From a checkpoint of a small masked image model: encoder moe soft, trained on retinal OCT scans (Kermany 2017).
Rows from block 5 of the encoder of a small masked image model, named by matrix and row number. Rows with one number within an expert belong to one neuron, the router's apart. Each number is 500 + 40 x the weight over its row's rms, rounded and kept within 0 to 999. All counts start at 0. Numbers have three digits each. After the name is the row's rms in percent of the matrix's.
Before each expert's rows are labels from the 100 images, of 14976, where the router gives the expert most weight on average: "responds to" is what is common among them. Only what is clearly more common there than usual is listed. The data: retinal OCT scans (Kermany 2017). In brackets: how many of the 100.
# router: slot weights (encoder.blocks.5.mlp.router.weight, 16x256), inputs 0-255
# gate: expert gate (encoder.blocks.5.mlp.gate, 8x256x256), inputs 0-255
# up: expert up (encoder.blocks.5.mlp.up, 8x256x256), inputs 0-255
# down: expert down (encoder.blocks.5.mlp.down, 8x256x256, transposed), outputs 0-255

# expert 0
responds to: finding: diabetic macular edema (34)
router.0 122:449492528545516491494503426481493449451492437464490492491531491506450480534488467503493492474509546588522578502459475452517509497560479553528490587515524551479601537563540453567596500567570569505508518517529523516522548532531532461509507552492507511512418480535569528475448518468496532531506433512520500540533539584513449531434447489467417510523488513490553590483535462460474526420488492480536538538531534523488493475499506549512548503503472481500503520538490490514521497547555489484538500552504498516572498540543533533502551495598568494544469477488493513529535497540562560543470495477466530508519509547529460493553462549476483546516445483561510467510581443445541476394454496442467553516471447516460558486459531538531463531494462487342507515543425514451475494405527525
router.1 111:446493544545552528548506490481496455474496500487475501494521476497451506520508468498485498474531543560504533539482443406521540474552503555526487545535535487449597509551533430579505590549584531437446472491502537523514524535528536471501492532473495476471438498546501493490402529413478535532460491504469490552536561551579447521429455504505405499516533483488569627475531475464504511441485496489527540549552542516484475451485483576480557478502413501466499522558484483508507469559549477477515519544508511490510474540533535488462575493571534490549484499487468491465534493583527526541462483489469528535534554534508455513576474587487491526525445479500493461531567447422564462452434475419477560504484446489455523505483518536505446487508458488462484470528421512459438446406512502
gate.3 192:596544535549561477566522526476526465536529568541514510487508504531471524547573525533511513503568486572452479572464514483474500490457482558459482556533568443491485514493535497527469524466455534429496442482475550514475457503458483424475449451414489442403472503464439461447419489430477510576423489460459441420496477472438451511480486473443425492470453437465491479503465551432502456468524487508497494484552522491528484462448471487473481488484489598552481527460524486492482470485490498493486479510521494507487495538495514486469593496565504545502501498452499485495508581528458469503500471498492532507481497517476441504467503453514479445448461443428474467499527426419495511464440416476498456484548462447474478546475516474453502426463426434475456433511446505455418433493493410
up.3 137:577579498471485484468458499508539501574482501510480511545520452453522519473575537505493495522480443492447393527500406479504558495445517474485449467539493470553467451434470524444474528464453476510522569506496519479509474479467499503514472462495496498445531540470478519526482545439500467483501525454459503463503528490456508489583632459512510456481472484464471510565509549562532456580589441580478508512506519516540442467486494450526455499519495549544462431486526433506413474431478472490499483394555547491394451453537472475504511455467407521427474505480460439506563541439388455417455478452457491419462533500520476480477533465499547478488505528492518474508466513515474434514519489525503494497536524513505463488512461468505603510520495487497487503490494509553510499573460417
down.3 116:522505511503502497522493448513497510444477495464479511529520560518495498421459424455580532485497496488527476507478551494508479596557522509424525477504470461475506542510535533526506489430539488544485486470503463504539513497517540477464548460475467503567467513494527561471509444519467478525445527504409431450492516542504461469519588540520563459522462545502570405521513491482470541552557461522482509463516591529518490535497494445478517458410487578507391417420502404419459552515520504541518480528475469513499477502409543514471555515516373460491495485453571457453527470527428546487513490517487521476504514556544501508545402505455468493511512443500485517551519495510522497476527602441486497478473529503462486514409468534521587453448526414528489510545451463544517509502492450
gate.4 079:510538536504478526505557489567514536558489461513543514566495511499473531504492561522480532491485488515540397535511537488474478427493489494510471512511493469487493469459463518460521492522416511442467477440484489446515498450475489463479525497503507442538606554479521476464484522516489493520515485569502503486555526426522488490483535522490493514522506506509487451576406519519439548510530529492518513458432513476451562495503529513462491506432519529460459440402491603423381455432486449541522512523520369524454546431466496444461499576485414522489472458591566422430478594525454540433528506474456467488551518523432445469476514496524531457488502496538483554530533512480567546486507467499619484540519545533451492499492569506561525522473496574467512536478520488536513493528501492
up.4 079:514500495483473512497554503572537561532526480524518553524521537525459541494500532539518519513478508502462390518506498420468521394512524483498532485526499488452489513485479422471517437498529501459482463435463446439475471456458496460439474455493512446469559518471516414494427509546487476509516480596501502507479498436564492503471517547507497511456540482448543494495487509521467509554555591533543537499473493476430540505499557578448475504481454524419539504430491541493498465504432462485542525421539401486488486465519540480429503489486456499490456469539484458465478582507438517477518491534537507522553501507439411495536479523596508481483523526528455573534608496481593535488511470523611509531526563536517465560569503551516581535491483575463501526417476549510502459498457501
down.4 090:516508507466568488519496462509501524517447460524531520443421524509513412517604528527417509493473489493554485508456505487454561439503466525511453502480542557538499484518462517524509526592472511454526480529466504506489452485457429512513490512527480477469450512528511419484505471532486514529567439443506523392523469475507482450477516509484504479498481487502582576451547492468558532471521592536460443531497463496509536479502454531491462493562471476500611550489496540531530480400446484527479474495544532483492545524591516508461500525497572578472447486461538456498488487560503498456478480549572461556514520478510509490551537475523497528508479611425573567451607491549484496460490444487486503545469556492513487584513524443495554514507433477441570544486512554461594557516553500
gate.5 075:480453460482418465455483485495491509551486473507557472559499562552528467528529567534519526503484515491496610499499551571490487500504541493572510509496466532496453488502510574507512554543518533574577517525520479497474521502501467510487533429529436408491409504487518542459514577436400512490492438508573525513480475527509465488514496428494488448557512476510525435511432447498407461426501508496569539548572516514514530480526468473472462492413466501488547532554495461442546481558520496485510473602487562500580583504522507499502495596494521442565442517587591493460534504482546481490510411410484498558547523509461441579486540497520505486485444478524525541552388503494482504489499493505552501543469511498472484484523482512483467501467475527476566515455494475523530497513542507
up.5 070:523502469468497481489462534533477541448497549505493503499533531533610481476525557521510524519497469487495505448511521529460496524458601485568527491473511502577490432423515593506452565455479521512478471454480527481448458517470463505471500536528557485523487466542484521514581598455459537501492525484489529502529443491518482455573357508496522499555469508506451484471470505591539575493523532466557548566595543510537522423488516421496440479479521500467498452565471449502452452521447468506506542541510518534456520478502526461437492523486469448530521463529525488446584578452523541492466456487503484530509514500527579542531523512541612515531475511452485546521409506514484561494513544491585488534458542498444530496486494434492430481479533492513564479404534536576511496501543478
down.5 086:492459517488552516481524502507428446488572494458518472506529495500439469455483533494493465506469475530508547499453552580485502484491462513397519523575480476416525463500517540511477562460443510452485481451505508554440481480502557499543512502532517476497500451470536512457443522579489439510486546403478481496537505552490443564519527552551490522515582508510526519568501519456438518480511479505427500507545529469509507483455513484452425492512543515464517470516463523501472467498580532511516440544435497501445478463424474431525548467550459557510387533558544583519506462475478540494557486442477442477492496511505446455533463562434498523527429516545554435451506529428548526462478548475456497391438427480411538458566455556451495494496486416504522464522487489566461542482480508

# expert 6
responds to: finding: diabetic macular edema (42)
router.12 105:405449489505501486463480439459456437416448447427427451458486477456492429475504460456467431462456514511515526523441531475466500492553486488490459499485488507493554533459500483543531486460519499572540528523537530523540557561559546519546549606524474525528419469517541536540454519486532512490540476556514500555523564409544510587474447514439491522532484551502562560459510479435511536430445546524471515495468490501478491439541490578521537493511453485469454547584459456525474455499516457479455550508554466480505464524530550495433476494518535423487501401466488530498479456489570545539481509537538494492502502490439443454516425587425517551479402531535424527542530507514536492481501525457478565527491508536474496480496513542553467524554509551465457508445466494524522539474519529
router.13 100:396415455485499498484532436507485474468488414432481468444470482475505454508478433438466440418449533519513519540385539484479534465575448478468450540528490490451565552535463473511553487472500493607536487459493498484513538531523503494526515576490462499490429444554569512520419498472537497500557465553503511548514551431480479552424469489459504497506499515493462540489495470427474564397493561568493517528502506503465479455536481527495523496496472524460441516521510457491479500524527436455465486501551451496521468510493493506513475492513545451518522424436468545551476514529577547502463508532517512504526566513497452469506482593442483546541439537574474504476596505520466491470494517514432576445530501568466531493470522524533520564529507540426436551511429499493542548471511510
gate.3 078:494530565585556552517501502467516494549493471493506524493516455458457483515420503462465428477489471512507487524463603453570486508548516514500530495538473527437556502531465454458551525518529491406451425529519507549585589539572576543500590536500524545541521520481528493509495517598513497448492459599467488519434409503495492436430508466508498448494489513478541465572528460497471536526433536514501522489454427436475450551484427583483541463493489397488529518472478483528484503473565598545488450467544583452472508535509453563528503510511509493499491476509485527554492440464508457438526535521529577563500473514423481517426545502542472547524566468507478437510499505502516455508491506503536506522501452476515475468469465557490533459513460474516489484500435471438488468467468473
up.3 084:512489498489491503494579498511519468554563510481535524508485477524504426547510541537440515524518529522508549564454499547561522500545530516476430523573469498514536438543492513525484495495437507391520468478498544467559455472452465475549491465505395463474421484493501496495439533471510477469501526438506468469455495514484477513478565402491493500526477449549417499506482464461433443547592412582460502528486536506521458414475468562498455585450502474488439436478543535532468512511596596504515440471520496474480535463499485515505517539520544450515562545510525531481519499568498484450467466492457461441584534470422526534544535515436485442550527488517525459511490497491496459473497536534423533468497500527521523500503473490517542545525464496485488563463484549396501487546366491
down.3 100:520522582504531462503484499457617503440521464516457525578485449497489485550555584495495400453526495441527479529539475463495446480566529495499525487559449559626570534498508549481495493551509512466453479531493491476467463502486525471513459522511516461440506515557507559558533544407515512501489493533479508527507438490505521481436550452449459488462472471439542549516508481471558537503479529525511499487482465481492559535473441563500520518595461510518468485559625486464475501589517405452464536453472528486545543444506498501415505528488591547519519458580516505524457543484477524452544530500541508583518526556542402509507538479500435434461453521480481474465535454488491486516542494579552476463489493483507520495541480452570502524511477443494478482531482435500506466542539480
gate.4 090:507473508514515472493512487466463462436462500434471485480475570516501548497452482527471499461501481502396496497505563493494486419492442497420512511542506482438512491540477385517482472529485485508536548536546483543471512510522490493426515495464586535473367526468514469477437375516444515523489518526452467470502510551461486504477503529486502538540467447493533475486512562530436464486485543480570513523535643545532595534467499527464544575462400523485493555491510559483543476556554518509535519493526518519520553547471464502495494535505516485547485445437560479513471485556574557528399471508507458490563424476567479513537498476458490493503571485494478576382458495503509582499495467514487482506511477505493530524422521467474498505453466458512437531500445518529492518457458498
up.4 098:506495488464448497482530516509506535563550508494532569502521497523482490521498482476537504517491458517653530497547453453537537548530511512570528509567496523528488538491521570494505533445571495509481514482466511472462457448481488478499441474519494464528590473496496487508476547525526507501496515518518511540494599497516503444431507441492495372441480507488554534467591406518570549532431478508529543523468421475459430510455496553515553452537528468450537472538512528518528507492471540555435529510460537436419447545529555516507504400512526478439516495510421520477479497457526516463534508546492524557558608532484520526495550548532480553470422501508502417551468494483543437499502506491586538544497533507528477447548503570571523521546491507505570486477504497427507481469575463
down.4 093:511510530486467467529509531482473526504466511496508574499643480457456546469443454509468501546502459443572533504524485532492466500522462527513480512495525479555459492512512517521484451501529559509525503477540546486513476475508514536482443525566503629543547532486532454503469492417454596503504499609528466503454444504529562502508563487475560544517470531549555538524467513448485362446490515531504467497428576522505510599539499530452506491507505438489495470542530487507586499564486536534489552548478570495517512491573538494445478522497434438499446536556509538488422431522487538498376523495523479491530421510515477442483563527485473531484508470472525513486443512559461500487490516492520519521497485463504487566505496466476482454478489525534621536559463430499530518499419493
gate.5 075:560595580565571505538439499470512497558475507521465466506527482454536568471506513494476525535517520475462534504543488555493545543513507507488559486583495476540429454566488521476504386476573485438518518545539533553521574564562560544580545484482407552480457511483489530490484527523508475496470486456494486517494449551502458488453501519533502463496485479444474488458557453448488443490559560576503488426484453517563460559526542456559580524568492503568578494500552498530572506544533501483562505475425481511497534558528515470501501554477490463554459530497521525558452447459502476460547523509466492490407497497475406492511553485534413540483520493465541470431544491502508460527493495551453451449523463468537446494469501501446499445484460473528519449530467486412488462509506468
up.5 082:500515495501509503493578475560525524522523485520554561496503558525502541495532528555511533557491523494440391523540402479447516526499481484540499498415525500527495406431505516499521578490514511480502493438461461464432478466451462480447464506500553493519533543474516502488479479457489472488525474494514519459476469469517514497546548553501504543508538469531442528554480581596492475545501496497556501494523585537525550509559541504506490569496520544573489479439450493485538481468455499488513582458585616525393516444518580462465486508482475553478478551515534449484528583459503551529488480445453479460500514479558577451508496459578529471444462520537491465510422502500469563487506467487525497610537510529461472471514490526553571521487485509452568513410521508591519515532522441
down.5 081:524495519516489433517510517467481486516458523480428514561482489440487526488483483498483501482522499499549502420484482427481487541467498454450517483426463537438530551481509420559538470623539480530416500497525436497510511530540429541468463497521489445480505550474509438500452488549479488455510511539509540475513480482450570417498554526453516502518489493619488534537446463454494489564631451439426506447410466493545473517464465494491546527505510522480470525514526511517542517557489490514434550503432360540501463499491503561469496478499482430560546536451514513514513556558532541488554559463428479529459549484470522506414520535441572505416510457510489476498402507504519519466509457509475518468464503540527486464492525456501484531542491537501528449443460478525505490550446430

# expert 3
responds to: finding: normal (82)
router.6 096:497542562514503514496462459479455488483463468488480473434454480469492455461567459463420456440454502466510530512482501426476501446545516476544421484492498477443597489488490499535527593527504497501485525520505517528482542531533503532527472588550502459477487493567519456491469590421486503428524467556494533589535577487579464484501420528583528444505509549520548524499467480524482565496516487485492472519547542512487462439477500558492507475518402469448428463617475527487478491488490532536462505480509529539515474561447490458499441517467506442525462439517473507406475505566498525521454463481429456508514599452460537490544525616462510544530437529524494531511455524548483492501494524427499579523397522520453537517454491490530444508492472569477480479493488479471518503456533534
router.7 099:499545560523526552530482499492476500478451494507489476504454464457511493443554458458429438465444471431519483514473495426462511448531521424482461458549500446449553468473480497519504562479514466438432491491486512520501510526520498546523465587528492488461478503570507450517442559451483533470520485501476516586547555498571489535519461526585571469498503541526512499485501502497527555538494506497476465565582568510497482464485475525473505460511389477454455455632466488491467492473480553505456491455503552522511460522435464450504411498423451470493473476512477492431473542528521495498421444468423454522526577428495515506560506620436510549554489554500522475453452546578475486536512529464493541479427544517450510508452549478499410496480493573499459472482478489449521516464512527
gate.3 089:458508520504546522556516499546495426551496493617488579483489447472506541472583580520510521545493537490426437458468516468528527490496538465492536489558535413453505474487485443556517406454497496416468415418486488496536495513453551487507489542484543575464517560487519521548491479494480463490521487453506439503534493452526527523552524522493494535547513458497481534483523601551505496523529504413480527509551602576525489592510513508498487500522453574475565508508537520539468489458473513461511580469563547559469484498471546432448511587500431510512535525494532472508492453500488532527460476439486478476439428518553520515505476487486551533531547519509491418533502502496523494514506480523442529519494507504463496604578511432520482485486494488491377439522521526524505536591498463
up.3 098:543478542507518493472485491483510492568456502461453429513530480489505532489443510501473570518500537499525470550622454543485538493456534492548493503514482513563464438511455592444496539515523485499535550563553588532524506526546450509559586463508458436489552574512467463489509580584442511527499516464506518502452486505480472453481604484539501476563489448481471431510481451427478446555509463537497490490492479534514429521490507449559489565514494522558549469439587537468419483522528499543563549490412541489421553454549506447424490529496464523504478568528515448522508551518481532404516515470543457491506574453553479564563541528527476485489473486489564462510543511490586459503509495493551439516583521499522441487536512495497566521494488526489543529471508496492505476503499421
down.3 093:480527510476574529490540483525512529496489511423501459521538498442553446533497515521481492493455464508511463451448458492506477489475517486538502509493533574475448546557506433504516548548553461436527549530563458470524513483455474520574445417482491466467549459489527504494509510519501489493528514521462474515520515567455623458498525502450475581481492470473465516502462500580531509655459445459468531512481486498460422459519516555497487501561483484509493500497461420571480513449515573434556496570587481525444518474472464478467517463518486499473459503487493504533527534484509522511539467494494494516519583543448515460498590562551526576517451511530474559497382494502484502535441454499502484434493509460550513429562484522502650505543500565512462482487561499466496447435530501
gate.4 087:525501477484546477510476509464479474522486531475571499508454520516490554492590411502486468492504579520432534513464440572465534580515521527420519517485527452448479445542506433510465479462524503478533524489476432516411471474498495482482497485469457579486487407529499487510521391531460531504488512498512447523531555487454510494517529516494485533461503488419470501459495499506526466490533550570454514472548479459481477532497504509445495500539476516584532563481479469459548520627481455447503485499407538565516500489437492433506521463504549523531540565513447496589392418503637493553501513527525554533564419528479429484497485462461417480495512506489511469490468464480488488496468526543515502427516469500449541499509495517420553520450510533488441490531422484535492566487468482
up.4 089:500459507474516473459503503525491522471466494434565493603504484496535552483355475506479512539485556487457497483524554550423540397450551485494461504482512523542454413474492505481508428497539497493505552479530465491472479490477559486520464488494513489502412522527525509499538481603417556526522508487474518542509437514514522486462537535530511560493476511505509449517445507475494462518479511492542534547546547507442546533448561452528505523536535510454463482403579507468413465516483501533556504494522548553473511510461517474458491485485501438483413474588511530501574511448474535560501498522467509555638535503547505518572546556532504523524544532530539557447510498509548635509518541556518511513572501526473539534480546491499555576481472458496558535442498549516509487510466470
down.4 100:455531492517518471488490500474510497441510504489528510485479472522485468518529571477524497487503481491415488502477408378424504502478513437497518512493485602482553533471476484482505432555489498494485510500526500462477525555462470519534480453488514453434468514544490531513558440502539520467540490560520537514545453567448492527454443447555465510513530510497436545474476552537526473496506519468495540494469486526474458531498489593492543519546486463516497506511516514571445436565522489447499492515515498521498495483517441479553492516479525420517478501475505487539525475469572472473539533489511495539518576495396516487528620467468496498456470563481464495480382493523485444539466383589568511442488465526524488442581442416435549534577400522491494466433521499435506510505614493
gate.5 094:508468492534533525527588517496504502459537523467504463529518519538473478527462538539535525546529563519413476469497577546530438545511493525533553524524469537503525518552485497467476388559548510446487469502492446506495512497561509501529603521502539547524414539447483556488542521529479465484488523591490471504441382577532475479465533416490488520484543558504562472517489490456452515497489488524485502475497513513520509475522453424481470598443548462434523550413546506510459475498564516500575469495506457495576568482515477546456504575525499415573472573516562539560437441475453479500593526482549558503547463507513405575481518492516471523512579463486462545531525503499474531497483491500561495475523484489564453461520486593481473531502502512517527563517495441534492484498501511
up.5 088:516541515459438473455413502505508486539448498540435526491509483473553563468576461460456481423471437465576557505544413442478511464464518484515461469517510446539473515441490562508490595403481499534514544510542586492532474507424489492504442463518513529470544475526484452530480525478520574547503503451473506495572597413469506461552475571518516438467496434503492526477527497546536496527524512506491475509499485503486459497490530514535531410525454514519510502601528470496572510445435489499449566523515505475465426527467481454527482472475501544453493403503452470411621598453529500455460500548491452519470492452533581463510534477512525520517447536498526459410517499507510429505517502527469505490482499481454506504483537462482506470522509424494448441488496569528506522464496476
down.5 092:527504516509521521558542467506482492520483459525530502499554495533546515464517441454589585478536467508560482506485487531482466461570444521438467468596478508519527478496503484487487484412488504514515513490398543481494489459527527486505515519466492638516539522534491476432543489589443504508560535537469513523506471531531466555496547483605562492491492443523507509538460554523487430517563478520469426525483518566515442514514493494549495435445516529529463514470489498410593544513492511554533504500503608490483477483495540541421541505490431484517512535507465481466513503461522532506496489493431436445505419496495430499537406464469491504506507462474492510453539541566519438496576536450429480518470477509505483519431544442519479475504535415529528487522424507431488624533503492

# expert 4
responds to: finding: diabetic macular edema (30)
router.8 095:533565591529545561527484486488479496500473471511487479475469481467479518445534471521441471488423517441469512527531459465470544429484541455509480472501496490459518464528487496493510497497561478419420517506493512512508527521518529524524474551547513458474517528523510445473412543399451515507536494516474532605517533559644482502484491529623585497490508529529494501511487472501525526538533474508487439556579552517482494476488513512479548491521421467467466425569524508482531508522525501519495508483486541516492487512446483450542370496435464499497430489555470467467493505531508485511419433448389436532530581422527473522503568579474468534510498542506503483437458537564445486521522504463499490501468542489465518525447563460476490502449513559498514477476473456429541433444505458
router.9 098:527561594543553558530497474486474501511475459510498461456460468486473489454526442472426452450423498453473507518510471475466538423496547465501476473509502492436526471538480483489522495487557485415424511511500516514507544544535526534533474570550542475461537519561523448505411532415486519484538475523470549591515526558606495490476484550625574493488504514522479508543478478528523542563543485493459439532567525508470465438496512516483551480531423487447455433565524503488529538524505512522477507469502521513489479520439461464566382493450478514520436476548473508465492505544488485520428448489416437531524582413519487503518566559502460530530486539515503483427475537552461498517515504449512492493461532499462543548439543471460520500457511564478515477477479491431545434437503456
gate.3 074:476493528498537506502493506504520554475510492506546496517537531514428484510472449481497446498477546490542517497537552494480547566564529488542455495512491492493561479537489558510526366517597487487490500501499479498462515543525480507558521456513507461542479462580518493499447509597556487472529485527514551541472477578499494486464531520520512450586513547458465514510522471486492582495505577525553506492500511521474521444538512500553572498536505457503446494470542489530580539573526478384514496501430446539505506490532508521516471520489542457607452463536487584500551478567525540576510567536524514596543563510484512485571519572541429563554512527516565555454499513531497551512518535498626547478519514509482538495404498532495519524519540577500485496442454469494522401454541463
up.3 094:509502467503465483503515493496488451529505502488500513504480476492534487508508557530490564519538443514478495495443455508530463419429458528464515507502489515499478544471528457478491651525402527521518516514491479494515456452474497479438509536478490530496491549412489497496521490430440491534465502483458448451506542435477477530512483482479482551412485465525546506492472510504488417496499406465429480491488484483530511537458478480440411502464528503490510529496433528454462466406498498617479495506563555457507504527467487507486528480509464530402565529431512406509457504428457474438514428454464497408499439500501471511451466440473560444454519478499431411556508474452464479487479462498385451529491471498553438487555494493523485498480454408489541515547513489503459589516434541
down.3 110:501520518480500491489493503477489497479517516520493508471501526495534504607480549513411402462491518506506479522460435439531526498441444494490506503523535526463581521453464467451466469516528511460519509479478536467440484523479444504575454470503532416473496508460487452520567493501493518495492492497529534493521522522479542495461483587516461487486495491542496490505499551495521482484466503494514482508504439486514510503470433537488496479551520459433461538578485520484440441557466492470508498504550552476428492482523418482568441487479572562481512502521462537539506512510527484472594471502517541503520493448439510433540611548500524497462493587512480573488449553546587485535469328610576482469501429489588480444610485502483531532531413517514469483511453561514433499470538466
gate.4 080:535534473517421489428427485493456470451462510530451419467447538507537455504542503474534474479499492495489491579434469500541482573497481504534547501519474541409504620467488564464469500510466506546516516579547478518511511569515502508450561538524526512526535517509491524503530562487493490509494492517458511483473514441459517481486442463488493494565504531462479479524448487543477563496457529438498471503504474460486484522520438491444418408448498448488540494546422476467460504511493461499477556536496520487579542505431506513460511556500490500512619539471562557389389518411630502462563464467503512547453471475439517530431520494524581493501493474490510452533517498491518455500514520482569452495460505446508470415517520486469446424504504492489524470499547445570493537528473471
up.4 107:493507555507588528564511521530536507534458505485482545481555464449483529473465521535490568588479535497534471448545525474476510435480515482543502488424532471587457434455496509536513440464537481449472483452494516515528516486544579511508469524507516477460485486472493558525489461542512506495520518485480489503554471505539517504534533544515499484503516515543487545475546535482530444530536561498571570567526489526498501431474522437503534488512455549430406512470523452511582454458427478475506526450569489482455441523559565444486492494489476560397414510530456397542583497541455539536454573590535544543535527593578485506581464531503513529483479548474516560521490519504463586517518477496472544570539517524481499568580513450569512508506506481519504491446509573536519459541505522
down.4 098:518584512520536503499485499483550516555488501507499500470441488531550477556559551530492478476478492542504409540552554442489497529438547456541505530491468528456554537535498539470515432551430485474516485449493505513414485535495389494545504421474478484510451486507502447579434495497468518489512472532476520509528484533455485523472485499502485528538542502488508476478459507462567501428480531484503508533552456580467516542515518550462452517539448450501483529451630537525499530522576469445507576476478493553507521523521452510539449499501519506501467494574526552554491507491438512452502455582514524499505565538500574441506623566543552497402525526529483482487515467482565512457498399576510496497526523507538548501551510595432502567522482506495555448439527538427475424502503520
gate.5 063:527550556508523513503549487491530547497576512468561566538535500486513530499490433445564439460491518493606537471443412446544497513556466480520600501503466518526487516537530494495491467470564514460482499487492486491530495453550526503484491534494515640466502492511489517553491504550540520505501503534533492516545569557490525474543517517498504442453511541476488519469613490510534540487450489561498541517476495567499494564496521553534637507557511462505597572563514431528536532504547504439471523486518528451524443554536494528526493461508471524451500510504456557536475472531523496488536515554580493488494486492554448493517539484514472624508505526491496545416628506505552410499510489505533504476466518507500488440531479475518444497565499396488480546583483541465517468489517498
up.5 093:504496482497436501482425487506453440492411508547473421439454490498450487490510525520428495496511513497475494529478560527491502503481481505514419506541534457448555437488474515531494524527470495531532540524572519531515519582496524512544527532490512369521481495541488454481516491469471471486510482496498486455514487404498470505455491534506497516607471516547514490581379530529477540472503490448536497546561562501487489482519507515469463465453499530515439440460470612454395512473482500583512540526464421583461536523422503444518495582494526497544457449557550473435485528548468539517408452441412487526513492520457512487475494578488522453513482479499500472522466499501478559497499492467524573520516503505455575497431513490475495484412517608508491448450495444480503525467501459
down.5 102:518496515530470447459475522447506522479576516519468476526458507525430506531553574526521485479483512496454552495459494443484542535513475436414503548486488496445498496517505497493539500507483477451496487470540508507412522491502489512547463519502489468470468511470454456571520473489483492481476473520535469490491459421507521475428556477434431485467459440603362453506495550561529510433557502545444500474482413492520506504488516520526528526537478495477537527498524621601466481493494425474455541479480541457477480527559460570460478491461486521510505496482438507503483546484591367497545507449426536538500470437586551475469465427515479537460449515495522509523448537521474476503445459537530509487525498511533473590540535428504524539557478539492519498489587525465428497533456421